config = dict(
    decoder_qk_norm=False,
    beta1=0.9,
    warmup_steps=180,
)
Rows from block 4 of the text decoder, named by matrix and row number. Rows with one number belong to one attention dimension. Each number is 500 + 50 x the weight over its row's rms, rounded and kept within 0 to 999. All counts start at 0. Numbers have three digits each. After the name is the row's rms in percent of the matrix's.
# q: cross-attention query (decoder.blocks.4.cross_attn.q.weight, 128x128), inputs 0-127
# k: cross-attention key (decoder.blocks.4.cross_attn.k.weight, 128x96), inputs 0-95
q.48 101:499514605590567537496550457486425523548458519485568559451542478488514369463505467537554408474433566568545372577510462494463556522566451525452553468554508491472490545500538456468427454531516563613500578509420479482502509461547500596473525597446518491558561520484498451485466500441430456468434462492499433466469555564480529563490494432455487455477516498394443543487450573448570468556578
k.48 094:575446548528504592547486493507572575529499523475462554517469607447521493550415467489508493535513529475579459511555529526550467561511457497526632439493528471507510546450568574476537449572628538459561492435517432497506503469470474618428565466519497540471480484534440476572529468595576466595
q.49 108:547532533447428461543470469466413474568515493562495482508523550474444456489427416549424503509502361499530490601484517460555467529411482493591552434541467479572529472418442595520525530427483539613492484559508502517545400500549490520527576617524479502461496432501512402531521500490557501523553533495472588543535460553431551457456536473504570533544485509543402404515520515537473461620520
k.49 097:493474547526474442488495430445433509528444491547514452487510499518482483441420582507342513548539495537479463412478510548521531421494498483453558460477436482396455580445522367517367445565536533510462470411512470563479437517512536510399558466509519554458571496518463583546453542469492492493
q.50 113:479492516531572445541532470498565476593582517475539547482543433541442502571476538535494515480554511474402403457454561545428550555536514490477457471456444501573483481537596444433402489487559382455572500484534459474502419464465522504478528418433464484515551551411553478489419545533440511503561570484536469506533545428563489523465581463499378520483482430525594525440501550449629521468514
k.50 112:423511535423509607545501567571552607461470495476557482465459412510529425513519426496498521574536516473567538583551523504426545522556461496528448465496571447519534405509539516437610559517483475536486645514506526496504530521477467582480521429488552502496477499519443417403506568593475531507
q.51 102:484418437463525525495555417533479490550601507555461438466583427503532579545543475570526606454525430414469488509458500510459441549534473393471480537413556582525475461457459509629511556431461492544540460516529436412592407462558526481580506515465510496545588491530486478467583535486516482510502636544455437455543482536445522548524497486511555505519587432452488534523545515432443483488522
k.51 101:526479483541567468487483504546454583499527429473465508497515470456463543456579489475361574491541562466579465593502471523422464497499462474487554556451486442511429444392464496540509579568490450516467563521453387547506487459557552361452587457404493530497468514494467535466531519479484461406
q.52 086:477550592427567535500512455495436590502526506473528512603525495450474428506472571534492520412553419542453453572547536517580539471450510425410520544516434529545596511485554530447565509520452518622522533522550511511562524508563505539480466555456518466505497491383532646471527624460478548572528473536457574495462492500516515566465499516474540448529537480471521411495442572441520464614527
k.52 083:562388547463604514567558467515465482569535494484548576486532555473509504533400533603445544592564525494541429509533556516500512475531519525478444399471503508506470555507385503443386499559450499509463547481519498539487515461535486539492490488563521521484590507592554530529632503458606537475
q.53 098:434484435551565502503460502473565465514589485597415497501538544525502563480536536451508571527507556452598466384583529500519404499544511497468539547447556548443507492547449438511471527446493509498513511503512552474528490497523511463584506416565541551453501490600480432456611471541467373487537514469454409454515477565417514464549465390498500550572473486547445588463548511578383508464457
k.53 093:409567435471570451403529559476465458530510499477443471549545435472507544391440511439510431389387527477540479510476486520459424527438428420486508551446430470500477454453442510506510487506520418536456508530445435475501517516492459353492533554555443459557485482492457474562512513611462453460
q.54 102:400504570525447560552504476494479514522474508492506498535472493677483440496561446511542539438542508467546436552515503453414499515543439467522454401457484530534499527479492551478465528537408507489434595433554422449468571399416511600466509422559538440599579546574445464480532548458462539551427438485575429460512536496534472496582476558428458519472525494495548498454508559474567450466540
k.54 108:567441541506529698585466530572476544533539445524480499496512553499532486529503509494507470500520469443566474482564506517523582548482473574434467527491530571495532508529565499515701467462523525528483529488451413476552450492466515493538536500450484589577479541433551459533579492527521482594
q.55 102:488384448486577563495438475529533504480521521503553467425428502485517584588541506504529488451541427478448517476492649539543499487541525402478540530417532523410474366475464456593501499460489492530540582510535528481586440524487555442533509533511541455414466549565569484520561413506479512472483507511468562508398488547541543514570436440545547523545525485460545482459498418379471425500432
k.55 092:507452444514486404437453515496446468587557513524370515451475457467465490512490407516463515455521404460523504495428505455480512500409476542498506538523460454483438496380423580502434545489509428474517584502455504536475485473513514374547436516482557412452447579574519473471520500498387510410
q.56 104:579475591470587485490463541428579500590578482557506438447477465486524513463525590528522543561499453412497563501492517474525519465366526531469650547509504440441518503444527550560487465467513581484611516376424469523490465550527518510467523451534491484526356496479495488507490510516500536471531494494386473554506558496491567514548537500455480539526502552546449451507514514516371519396428
k.56 106:511502471476563376472570491540587501536484523477552442486475450436461416559442471491499425427488488570489422461442546462503472450505557494436518489505459498364613475540459481527377442520451434522444537555537505472495509482471456420376482500435474468489482408537483486502519415460451520456
q.57 100:503472584472526584501425485593545475510434563453485488492391564539470404476530495489571483563569512440529466530527565434528513429516458451422451476491528554509506525451430470522558546565471508486453518453628405479502505539429528552385508457503523614556494520578471472463547477418440603529478427496520500492535536568437531454572489541436443558488485470534555454500525512489553478387442
k.57 110:449451485566574632560450547556497443495531444527492491438501537468511526596414456514556440438459449525504518456623529584533613500511536455416449533564546543503539499488456498572610544430499538519498515481494481481549514482505599482505528529429547492516530522466576463576589437543454529494
q.58 105:515470450531461576450512512495487529514630437622528459442488414590517601486492536433503561503562506432497472463565508436470469456457515506493480528439492523483530513406462609542423407443429479461484514437602511490538510570491556529496489444506516539425378527581556540446599576519488517525548592526499487461530462530481428442581488493519493570545471562441546441493546480480481450555470
k.58 095:380495549544549462487471541531449491527585534508541487500589515504433484491526489530470481381428459430533479453393430467431436483438515503504436519462469568473591455467441469440500447457446504517439482496412406513524488507426430415482498512408482439509572494563486483447579505410502530436
q.59 087:404474530527464491516460533508544507521497580486429468490473495519426484553620516568532452463574478449427491564464544414483619489420484498549474520383503501535456446538438553479444471499395471543477602452535470523572531497487536568492553528435462507545506589626550632436533482502421540564448536482495439489444550552503490522535553449452463506503502544505587399463545464473476500460480
k.59 088:500374518496471558551442543556490479479538465556533477498522604503510485551441432488443442469515406465478462503484499493496510538498569462456458540539540535497394570478451539510556468457479494436425643510457538440486463510494440520416452419480497514512572559469554404397595428467544517443
q.60 096:434582474536365596504522553589490570449440458447413512516542598544572524545511543503490554494505503501505447599483536505547541487496424422482458494542471511577550503527464464414525586550434510634511492501599528520512554492508543447519448471410543584497544571522555546458434471423427496522534494509465477493460465506435430545493488539499473512492415448561598485531580453526541528442523
k.60 104:474433506580559542522453575514478408482472531500487499441605611555524565517448553495481475590470534483443556499497545607499450582509474469501470560518503556575433519562429458508488526508517537543533602554429540504493447571496603525547549549459481529544532614537572491446527520516595536491