From a checkpoint of a small encoder-decoder audio transcriber: encoder arch tc_resnet, batches of 384.
Rows from block 2 of the text decoder of a small encoder-decoder audio transcriber, named by matrix and row number. Rows with one number belong to one neuron. Each number is 128 + 24 x the weight over its row's rms, rounded and kept within 0 to 255. All counts start at 0. Numbers have three digits each.
After each neuron's rows are labels from the 100 texts, of 14848, where the neuron reaches its highest value: "tokens" is the input token at the peak. Only what is clearly more common there than usual is listed. The data: read English sentences (LibriTTS-R).
# fc1: MLP up (decoder.blocks.2.mlp.fc1.weight, 512x128), inputs 0-42
# fc2: MLP down (decoder.blocks.2.mlp.fc2.weight, 128x512, transposed), outputs 0-42

fc1.471:116092139105126143163148141124176153121131158112158160133118156134091120135130096156176154124096141128130092121145136142126128144
fc2.471:156172099135140144131145121121129176167104137128134116098142121117150127170151146105143098117145095090156185092128132144083141123
tokens: "tell"; "let"

fc1.167:133132166162139121132117111129070089140110161127105129132124132161131150118131123158150096139135145116113099159100114132123117136
fc2.167:172131109132106143111121152133159101112069126144133102141132138091109141174084127103110128125116136121161148130163140151117110145
tokens: "her"; "on"

fc1.390:114096159129134127142137147130186154167173158113153149131156113102167098128098125127185144144078168116115102117128101117123146157
fc2.390:100174114116109100138147096114071104087136128134165140129165093181075152168127122173087132115145102133162158115126119097127100122
tokens: "to"; "will"; "know"; "a"

fc1.145:166128126182180141125156122139126125140098123124166115104137156108091137110135139123124126105115124137151140166165118089071133152
fc2.145:102106136146166166098132141147157158079132104166111152130152126147112107132135102177179148083111119130123098131135143143118167103
tokens: "these"; "<end>"; "is"

fc1.270:103137100098089143140180146109105156082133111174126124154100169151095106124100122149133092122104176130134174172118141129098127108
fc2.270:113121130121165113134106103187142120122101087152176132118145165143154164127147143120146112122146159127134115096181078106115133153
tokens: "soon"; "well"

fc1.35:117092168120119150159110154155076098166092138164126159140129155129128105143108132154136174108165129158145125134126101101132080139
fc2.35:131147121136124111096112139129145120145157128122168099114093168176139118119100110147098140163138119136097128131133152102168122111
tokens: "to"; "no"

fc1.288:061083152142105135148108105110123138151106136105125150141150145115118160163139084142116128157131123125099129158150123095132117131
fc2.288:144167103177155114148147132103060141130127111111098135149143144121106132141121127141134089137144102106101177113109140137143127122
tokens: "her"; "like"

fc1.468:162137154109139118119105083147092140129136159148093178089116147109157105168138102101141140155128141168178137151097120151079096148
fc2.468:153106117100136113180127123139133098149142143116117162122126097076131136107131131122092122125101099161118093117133116127099099159
tokens: "too"; "something"; "very"; "so"

fc1.275:170087161127137193159145150123134134133130124098165130137100129146125126170123105179157138102123140102140173103151131116088127125
fc2.275:132141118119125137055150137157116118148110150113114080133107121167139087121102093132099127148096127146131121103114105100173080124
tokens: "tell"; "ask"; "give"; "let"

fc1.372:121122140089155134142147156132168145130119113109143108117131131175136138160138124113182093122116149084145113146119148106122097133
fc2.372:151112140118173128114114175094173135132097147115150126107106142097125118131120112115085170092142131183103123101135144150110135179
tokens: "'"

fc1.31:120135156130125151137119146129086146160112116122113096093131161164074172169185158111136107125094168112159118127122139161145094168
fc2.31:118171176106133096168118141130157085120109136130124135125147134126125141137111147107131078167112172123085130120118159127188138190
tokens: "of"

fc1.460:192116137098144128102132147083114139183093131109142114164118129131086142139144130172107128113113136100139163101123148129083124179
fc2.460:135119119136136113115140137127147161128138106120122122194096123133140150090091143110172089155148083155087109146116149153160108114
tokens: "so"; "been"; "not"

fc1.141:157138099133133129132116154171119128151112139181147169109122138106172190118104127120152150121119139154126125122128069121086121163
fc2.141:154153108179131129116136114095096141108139165100157177152158108092168147171088132135109136127099193117138122149097129138137111141
tokens: "these"

fc1.308:127155140118117113152153160117117134144115149084091134175141119192088104134116115114099190092116096122142113096126128138125109137
fc2.308:104129101111161166120130142093120142131134144132108102101158108135127142150130147134143146167148117111190144124147122156121105101
tokens: "that"; "it"; "but"

fc1.311:130077179131104149163127080151100162132141149172115140152153127105083145143158150142148119147130141114104167118137124132079110176
fc2.311:114195073103121155092099123153121110128111120136123122120119137130139121132074132089088152150161123158148143102106177131131131160
tokens: "if"; "thought"; "that"

fc1.322:154121122164110149117113110173118151105120129118162190124108167143150100131109078191153144139119129091131130129149133137118168147
fc2.322:149173153134145122126104153091135095135136123114077116151126115065110133137135179108136101129159164135145137094125145124104116186
tokens: "would"; "shall"; "will"; "does"

fc1.360:160123119064154177148163155150126179145125150147149139122132110160103126145124106128161144148113104134124147138094105122140136110
fc2.360:148115109154113126169125138084098106134089114120154130092087140145108136134124125132144092122087153120130117144196144132133171140
tokens: "so"; "now"; "are"

fc1.37:086114153122124132167119157105135133139124130125123111169148135189121133129134097174167145108149140153138138118081146152143130140
fc2.37:112185138149134133150118183142112148122090102155160105165131151096160106134135140129160130157110091165116180102090101112148166164
tokens: "would"; "but"; "should"; "let"

fc1.268:158119116155134144121087070168113143161126084122122170133118187126148081165138116129116149118125131123120086134104144100126136134
fc2.268:132089123132107110126134152139139114148163145135131136127158107105109110153144146158147078144176151195109167163089133097123106155
tokens: "well"; "i"; "me"

fc1.263:144119125147128165198163104162133112113091120109119138104119159135133126126150121157115116124104139123122166157099142136126141156
fc2.263:154155113124124127145107133113139120103113094154171148105101125166153145164134124174113182156113133164136110123113141141138144158
tokens: "'"; "has"; "he"; "to"

fc1.78:115133114127119149138165104112134139142134117097129114104131176120132165121155153171116187081137089095103141147102117142124081146
fc2.78:101142111088099109130159140128144109105175116060122088086142069120112148136149178117137138136139153138165108097138104112136120130
tokens: "these"; "you"

fc1.446:109104130110126134114144106094112159107104101140069127131120158135173108152077128190123135171090133142123126138135117091146136102
fc2.446:087115107199134126088144136126094103161127148092161173096118143138106107122155084148155130075146133120152098172118127134162150132
tokens: "old"

fc1.419:082124137132163098130147125159153185177134094136103162114131139140136157129105119133120143135105141127115112123144102144134116119
fc2.419:149103137121140135109170136096113123161148097119144120139111122123145166104074109109102161146116097143126136105145170087116150074
tokens: "soon"

fc1.441:110140172136121165131106155162130163144127141169073144144118185152122129132106096142136123082102159080163124163151147116140130159
fc2.441:140099126106126104123178118128130097082163110143122122126108107082124141172170117112153130155135141155120168126089156121094151110
tokens: "'"; "up"; "down"

fc1.66:154143127145146136175118152169132169112120114155123097107140121118103159177132123124115120168102114156138159162149148116104111154
fc2.66:124144078151115135112098105142147136116155110157129099144151123128156133164132137169083110154128155117136131126189165141098078122
tokens: "all"

fc1.137:116105153095075146113140109174093152125110135123134098124131184111148117171099112160115173132127130109124102098111142119108094114
fc2.137:096143139134158116132112163107128153070151106116125148170142116155154107134133109112171105138146110101109096116128102168161132117
tokens: "of"; "my"; "before"; "she"

fc1.330:156125128087136138121143081134101160138103128133155110130073104118119165140127113118106157106143118156203162123154109137114116114
fc2.330:165146095119139121107123159121143134099127159106132105110063157140156144146103098129105114101140111099143138121136131125126129110
tokens: "all"

fc1.57:137133113113114130155107135157112142140116112175124139107114117129169173121131116130182138144096170119137130138130119125144115158
fc2.57:117128137161106139131152140085115147101137155177162104129164121118113099160156151132111157141112121111103166167104119138148139135
tokens: "of"

fc1.312:127098103152154135157131129159099151130080168136113152139136142139116119092113109137122141143068161070136119153103155129136106178
fc2.312:119143110165174089124158080103125113131161152131103136088161128104113100129117134100126141108133146118136153126147110133115157113
tokens: "had"

fc1.362:169161099123073126131159126102127167144130147124151116110138127129142123117121137109138161147083131104159125139109109179135114128
fc2.362:127100137103076185129084126107170145134158094143116096155149124098152139171139090143118119088123094120108155123096166121141181142
tokens: "mr"; "little"

fc1.39:142127127133138157160170105137156121112102115143131119126144159115128158136103117174149116130102138125115124131128097121081152139
fc2.39:133154091153101162112151139064127122115064135120126135128126176176145172107145119133092113155101125136098158136196165159115100146
tokens: "old"; "how"

fc1.195:141077154088120125134153065123116143191095140127094161164147149148104125124149104166174104074115125110102116114140135102120150156
fc2.195:156168133135108127137105150138134159140133096085118159118113142132137116156089159112122110154130101138155131120106100109108090142
tokens: "if"; "it"

fc1.392:136119083105101180160146056133125127130070113129132104120130146127103124103169094120153137113167159124160098146140110158160104140
fc2.392:090137081103093088121141106123039119117129125122100092119133117140159132124099153135103152148161098124161159133141131082149125105
tokens: "that"; "it"; "but"; "and"

fc1.186:150101132112135122163141107142102106173075090111145093136080140143130127106148123130107095100131132096157113163133146161118114112
fc2.186:111126159105120122131133179163129149123111096103147144153150110159099117118140106121113151105110092092110132138125155135128139099
tokens: "it"; "said"

fc1.204:125140140114077123122129109131129110174118134117108120146120143113116131117138095150103131153149158121145180125121107125149149153
fc2.204:131096104124126127188105106138131087138120124080130144128131117138186164124143129129106075122139085083121114126156089121111107103
tokens: "their"; "and"; "or"; "our"

fc1.206:095112135131116151157142155108170144159104090115158118141129112113129163108133147146095100147152106132143127128071090119151171126
fc2.206:074124088140108140104163152063169129094141145119088100142121146121161098152129106126121077088139133132101158141139114103112153112
tokens: "good"

fc1.269:167101120090109158163153164120119140102114136155121126125174158157143146096085113118103143099094125104164102158156132140090151161
fc2.269:110136159143118106142129096081146160159119148141100158119147120127110161075169148135151126131107159127165166109149133149113167128
tokens: "mr"; "allow"

fc1.301:106148094073115138150166120160154117148112117080123136126148143171145138161117117124153127134105092147119132141144142135115083150
fc2.301:123178120191106124144101095106146130160128134142123110126151132128155113129127174115114113115173116118096152114111093141134120118
tokens: "his"

fc1.369:140100154098117094161135127148081149144125158096121119104091131122089148110125117124169110093143133153161129144143132106082108152
fc2.369:133145125118156147104107125142173109105139140122150108109121115148099169140135151131115132134138103104095110133143111127147142122
tokens: "that"; "it"

fc1.108:112108128091135139144138154139144139163135151147116141138134181121126130138079103160117154130113177153083122109119122121165167143
fc2.108:168117125147141127116149116177124159173110163117138110126096122118097150104080104125096105108126146118120149123126129141156099064
tokens: "good"; "a"; "thank"

fc1.2:127082162092091146124107122138111127131102174124125178150117138140104130185131128132115130127107164139113132102158112117151162172
fc2.2:128129095157101180145169121150100137125122092131133152157153180146116163161088110098123135144117099106133150085085130132130094101
tokens: "seemed"

fc1.102:113130138140143125128122071113123129155123185112129114130125146125149148143147135136167151115099093109116159162105109138093128148
fc2.102:106128126167134099110126058164087125090129155118087123135167129081114094132097097111085108123109099137139071133139099130125125151
tokens: "his"; "o"; "three"

fc1.74:161136150096094152189105154154103126138087147118127109127155099173103161152126089145138133153100131116138173165091125126118139134
fc2.74:151166149108159149131159084105107117125148131067138183082166156150121131154161144110104101119121138108108143120147162121135145105
tokens: "and"; "a"; "or"

fc1.19:142099144097116132145124102164106140168112138080110123102106123138110160123152116178090099132143142109180130139135137114132126148
fc2.19:120103105111127127163150150117148092143140158076100149094145153128141155177152090140142120156133110151158110136155166138114112127
tokens: "once"

fc1.223:155147124125165133146148148122135157164135098158111171116105157159176121130162125154157131124107153140149125172140123155154084151
fc2.223:135134108148105104166128190085178130112179136137162136099122119106090145096122125131119113106140152107163100121130153110166082126
tokens: "and"; "soon"; "just"

fc1.240:110120115050128149139153098148089171142086108144125124120115141130144101151119127151129144119142099113122093157119100145111106141
fc2.240:142079161118122137129124146087084141118115123136126146114171127119105116139132160096154137085131132114121149106173146117155102135
tokens: "it"; "he"

fc1.165:117073121105146129141124097174157123131110130136120100129131159132089121106127120122097096111123104146178179118151128087129110139
fc2.165:103121100085157098137116101141089071145127154117118128132137102145155114091095150140086078125122138117119105126131105141144112077
tokens: "then"

fc1.395:127146111140123133182174115097170139154103114144137119144113127117137119141119143145135135136088136121117102110120102128160159129
fc2.395:141091173178118132167108155108111133119093127082124141103127095094101112121144138136107140142132123092121107090100132144129147153
tokens: "'"

fc1.470:165149107132126135135148104146141134155164104141121165127133156116098126183195135115173151110080127165136085185138089137129098149
fc2.470:118098150157141146138115108121153136100090152138148174142086111154153087190107110135125120128059136132099108143126103109120110117
tokens: "'"; "are"

fc1.91:151142136138152149123135080191107114139121183166105079140140132159120163098107104151156110124108105079138152133121125138122116134
fc2.91:126113121148111077146142128117162105164105159132156205125152132114128150129101153168106103139151107192142086135135152138168109194
tokens: "her"; "went"

fc1.380:131156126160108151146168117120096125126126136123086093158120105131137093096140106138127122136104137117146165171122102093121109165
fc2.380:150087134156146160096139124159131127136111087133145167115128120154171118165124177117133124094100140123135159128134185138117136101
tokens: "<end>"

fc1.278:130113168135141148155168137175153111143101148104150158161176177186128102122144100106127127079103126150137129138134174157119101151
fc2.278:153169121107166117120142174108151175120117128107156150076135128113117115083146133096156091094190140124104107135121096099120091134
tokens: "had"; "has"; "will"; "does"

fc1.120:117106102120122132135135156148150123132127157107118152125154124161137114113123136129145139087125129135107175139097101119112142175
fc2.120:099159143176123115125120153122133139157085108142113126158124112096154162076142141113144111170149103111136154136151191160128118129
tokens: "his"; "is"; "the"; "a"

fc1.185:158077111128178133117167134145122156163117131128127107125144145118120148168137105165104141106158104141118140131160125121110100125
fc2.185:154144160136126105100115129143116141110127079123168091120163137123130132134089136177133135148109106128109101134116151140123124155
tokens: "that"

fc1.454:078115166112139135159133101124171146114121119136127135150126165097129201120095125148145126130097137130115123149111131131179088176
fc2.454:138132159172128125077133104156115132115181121158129135134156106114137101105123120149156132102136129117107108129124175112103106109
tokens: "way"

fc1.315:155130136116108115184130149159135128140114125137103090100116134159090130129119107121162129102121147152158131113153111123152133161
fc2.315:138166110123150145095148129120106119141159149109076101131195104159121109146152125129139130166144137098131131131127142113137126080
tokens: "all"; "and"; "to"; "had"

fc1.316:118133138114139126136124121097120129126100112170171151142110118170151160113125132122100140147098148128135178124101097116090111203
fc2.316:110154111140131126140146134123101130142117088146067156159147088145107140135146090109150121094091135122167134161108144115129154153
tokens: "me"

fc1.239:150119095117119131133125104136107157187083118150126129122171151111102148125131093128125167102092109100139123102119115129144097144
fc2.239:149129108100153164128191107153107112147160123098110068119075144119174132120129132158157106134140073107116077118134126139126127134
tokens: "these"; "the"

fc1.144:124085123119153143123152125130123156125151104111078099120127140131130084143119134132094128107128122131089106145137104151101124142
fc2.144:139095123150111138094138178128184128146094128110087095103093133100157155140142096162123103150116113123134118129127083149135095157
tokens: "her"

fc1.352:163119147143125195141146162179114153108108148138094088134149130136113178124107099124139116100121111117112182153122135112105148147
fc2.352:125054152118137123108184138128128134110093156104107110111111132109143160118140127157105159138126169111134138087145129070134138124
tokens: "then"

fc1.401:138118191123117177136146108155158116138140116128116141144114130145133085076143091132134146147124125079112120105145086145114158137
fc2.401:165092140134113126089117085098138162120108146170144123148149160123122119122137164084123112155157148113124142161128138136153086146
tokens: "if"; "but"

fc1.510:128163126114107118142168101100121125179133118146092120144136126143113160149126137120157120134069123135123108130084143148108139150
fc2.510:118137107113121145108138117106131159134129117117150141090091103110115098127089146098131130153104146122108158113104090107106116064
tokens: "soon"; "there"; "monte"

fc1.376:105134164130126143141133180112157117155147101151110139134088171108133116092095135193123136132170103140145124155147145183097097131
fc2.376:116142136084118147090106134140136120096140154120127123129121160160117163113087121145119116093079096143144142144089143145137105160
tokens: "and"; "to"

fc1.157:129102146123181144113084146118112119157138122121079161141102149135120121086148112155121149123136135138118123115071113129098118096
fc2.157:136113109114085115127113166142148152126134175110111149143117118154081152135135094136115114155104130099147132104164133125165136077
tokens: "me"

fc1.89:145122144131153128163124155140074136115069118157114121151105129177104115139120120136105148127099106119187135158124118166105116132
fc2.89:164096139096148081122174129161150130093132141119116127155116139107175098129109140103090133139138097133162131185123129084170138165
tokens: "to"

fc1.408:124093152142151144142151114129130137141104087099125138153125116112145150147090153181132126140153110166142138134087140115132162132
fc2.408:094122115148138137110096111123120120105126066128177134122124149110126157110139146147143109098127154071124109116106116142116130097
tokens: "all"; "very"; "too"

fc1.496:125133087110086104122154127152094098164104098169144118178145123114137136113166107167112161111139126124154149150159131126112089147
fc2.496:131133105147092082113122129162130112100125137118130108158093130121100138153072120144122143106115136139181088098136138145097123121
tokens: "of"; "princess"

fc1.230:154115106095123160147168146122144177125094110129112099153123134130097129086119093180118161120117135141170110137105135130136117141
fc2.230:120116109126107155120162112173124144136124100085097153148114138108129114169150141146167079149112125143077126164145116148137208125
tokens: "don't"; "you"; "i"; "to"

fc1.121:121112111090160165144152171112091117135089093121109136104156119111073160093154130120153124150105152116123103120143097138125110182
fc2.121:107169148150149115144115141136072113132097149142141127099154117109174119102081106132129101148116115175143126152141114145119109137
tokens: "of"

fc1.436:130123138089130145141139103182064122142090128183131127132108097109140123126139120140162135127131123120100141112093104087091119153
fc2.436:122165112110132136115113121143099137112144167133121166104133123149096153110081141162077157089141142130116116139154121155148057123
tokens: "all"; "to"; "don't"

fc1.233:162097138103151140151122096152121131165114166110114108138161125139158132131112100146118122137104098151118099137155096110143112138
fc2.233:136141169100097096117135145123112132085114128128157164168152116147158153107130118108180132107140184108155153112102154149168160167
tokens: "my"; "your"; "an"; "our"

fc1.170:155154185144121120139147114094103160125132142104063112178104155142138132097145134180105143141150173117153160134118152086140148128
fc2.170:162110161152113122120141132163189112120114120132170170115163106141151157121153106125093116127159131139089131136082151164110153133
tokens: "well"; "how"

fc1.329:115142119098134110146131131091113128168123146166116126085105158151115149119140124157134113109164169126155107142125141107130113119
fc2.329:166089198125140097099128154134153118129103153164099130130144126126161089126111145132108088122149166106146110133141134105109121147
tokens: "<end>"; "many"

fc1.87:118131150119156110149163126099099145155133143082107109155158148141185157127118153117111140149102165126114111157117141097116158172
fc2.87:091127131144167142096108129126137124125100129126155159133153147153157157096120100196110102110134138154122099090141114078144150152
tokens: "me"; "you"

fc1.450:107137181134113178122149124128096139155122130168143090152119137157182093132149109162107147103103134139127130160155102123131099127
fc2.450:113177108108134098137160130135111127121123109115104140122115134084099104136167139159148140155158092164081121097091119096111127111
tokens: "take"; "try"; "came"

fc1.38:142135109134184103137111134118155148130128132146149086148125120118144148125122122128162145136136107118122138109134113152133163115
fc2.38:135077085124115098135121083159113121133096104142110124129148133152084079134106132113109127130113124123115080143104070120148117111
tokens: "of"; "the"

fc1.42:163104148123121166139137115166107147141130159134140115183119156161152138086140091107169124098114131129133101154145056130113125118
fc2.42:138102145185119147096157151134137103117083120131137130137125123138111130156144067128113120147105112114136143125111101098141119122
tokens: "tell"

fc1.281:114115141085154131154139095130110106187124119157139155149144089150108101123097110130101160136147120086138176106137111126090115119
fc2.281:121141158150143115161107128112120173117152109157169102119134124121122139115126138138166170137163140135096115176081106116114146120
tokens: "to"; "was"; "more"

fc1.207:177111105107096135144104120156108142182151118106099130100136150136178119153156150101086145131095134110158129136139144164142142136
fc2.207:139185116115099149144120114131154157145147154143124119154141101118174098117118135095136092145080178140145096112128162109123094112
tokens: "soon"; "so"

fc1.416:142097126127160156110118127108127190137169149123136170105100178131139135103093117106095156098128101126135161155143148148123132138
fc2.416:143106185146153120133160180127145110119149081111151104133139137153104099129141121150180191142133147148146151138170140135115160099
tokens: "did"; "do"

fc1.82:131127158111123126122173109138119158122111125130139118159101135122110142161103132152110125119108145117182204179124143173103103153
fc2.82:092147114131105072103112134119105183124125095104104130080111158155129161101119086170156146105136135102112137127139174156129150084
tokens: "me"; "'"

fc1.46:137105124141152129160162156104082112154126131112130132188149152123115131156121116189126149124121144148128165155142122154125116142
fc2.46:127126120150111120106114091109119117139117112112135121163125125124136100112181170139074136145154091090161109178115150152132110179
tokens: "well"

fc1.21:116070095088149125128119114120153115134146138175122113132114122171147150116117113080133174161105142143106132171133091124153142172
fc2.21:140186098116125127128126138112140096133107142166143087130132158138111139148134092138111120153117178141106136150154138113154115078
tokens: "so"; "what"; "who"; "john"

fc1.218:143133145111106091140141132143119167176121113100102155121128175116076136172123142065111117128132122106139127133131128079085179154
fc2.218:125127123136168115103069126159127115119138147108181138168119139078109102150088127158117106118120143156082131086074107133132069132
tokens: "too"; "so"; "no"; "as"

fc1.50:170095162125129128165126118163120130140122128104125108139115163149146137138113125168076144087094079115124152112146115136107149158
fc2.50:158100136124164111087153133117111110152134131181155128153127126140131118102142118131129125139142132142114141119106160153087106115
tokens: "to"

fc1.272:105076158134143111112184130073138141138108126147159158204109149141143142151109139163117136103159142107147137128156119119147102123
fc2.272:149126094140097175131076144129103126119130153116150111136120073131086127148143121135132152129144140108138148121111156145161150147
tokens: "take"; "it"

fc1.415:112152121149142133100169184115095142146155129136098127129142137149099189095124117124123111129097136141134148106078145124138152143
fc2.415:110154105155154129123147088144106127109114150125107160104156135114125145185107138117146114127138103133121109084123107155135178114
tokens: "so"; "there"

fc1.346:162123133115140157136116093127120144165090141096116115139102117129130124119151133110148179093124199115122137133110076095105139126
fc2.346:141142146149104131154108154093177123173129100118082133157154161117153147114125106126111118160135093135130146119131126124108115144
tokens: "and"; "<end>"

fc1.190:112124174102109145144100154129108111169131122115135136138158164168153170133114112115118119167151115146174121144131097121133132117
fc2.190:124128115138090072132100122153139105108157128095123095127143131156087102161101090127132154129111133108123139123128151106170121164
tokens: "so"; "very"; "too"; "be"

fc1.332:201161119099155151134107094134150165096132118143088125125137162139145092190138141098141128112115154129155146139122135178104140139
fc2.332:125112124094147110102153098117091111134175167128108115107134108104132114149107169116110130107134118125124140178113100087146118152
tokens: "too"; "is"; "if"

fc1.146:119107134127111124088134135172128106122101136133053120097065156123171125130142143149123115159163151082142137148074154124124129142
fc2.146:111089143116132116131116088101131121105124105150131139123140074110156093123164204144104120088127135150086121143154107127133156137
tokens: "that"; "long"

fc1.142:146173093113100167121125135152156123129108125129096120103121151147162113136151081172143119147098102132140102139144100149095142134
fc2.142:141127149147115168147135107119155121143156110149152112130119122084084136146184128148134146129161151070137125112128144169129134106
tokens: "old"

fc1.44:157098112139165109111150141129128139172059114183143138155094127137112155153130114151100127109130168126146095135111095084075108128
fc2.44:139122124131113108130126160167103129082097147104098116121115140150112080164155138139108150143122141128117108109116141112191171153
tokens: "heard"; "it"; "too"; "to"

fc1.500:105119180136140148141166134147102146144102109106107134174115180155145125096157112166128126076129125133130124160133113124118113151
fc2.500:125110118108113141112143105133115154115133177149110100149098084124120125163175190116163155154122126147106137114126121175130077120
tokens: "don't"; "thank"; "and"

fc1.336:165170091127127140119140124108122196167140134122108155122173134146147138122125103132127139100130143113153125167150113173172124170
fc2.336:128159149162157119135085150112135174144153095147127094132161126148120158126144090074118132111129121126117091136114156148107103086
tokens: "these"; "you"; "they"; "and"

fc1.117:153140133146170174143159082116147103162109095076133103154128156115138143142118151152122157125101128145129104140137134091153103164
fc2.117:106115140137118141139143136119182090129106151132158159119131108106153108146113114133155123155111147160102149137129108130155106162
tokens: "my"; "was"; "of"

fc1.168:100118117105128106184126122145142102129118125134124095119125172146110133167157116118119130077132121123141101092105143127141117135
fc2.168:142103106105164113088175123120078103078126150158143114111131120147109171063152124112142186125164132121169124128119132123108131164
tokens: "it"; "that"; "there"

fc1.253:166130140123143158191125110104136111135123176171118092140104104117110146116162151103158150118090110123157107166094134158098129132
fc2.253:104126144131105109125155145094101115105132166120142145118165133158115152118175107101138184156130181127120142155100153098118124082
tokens: "that"

fc1.5:157153111130124159139135112129154142152077092099108137144144107118157135152125088143108154121139153078195179147111105087102117134
fc2.5:113117131154098150150088107127156186121107145120174116151120180147130135126152148166101193154138109099136135180098156150120132162
tokens: "once"; "always"; "prince"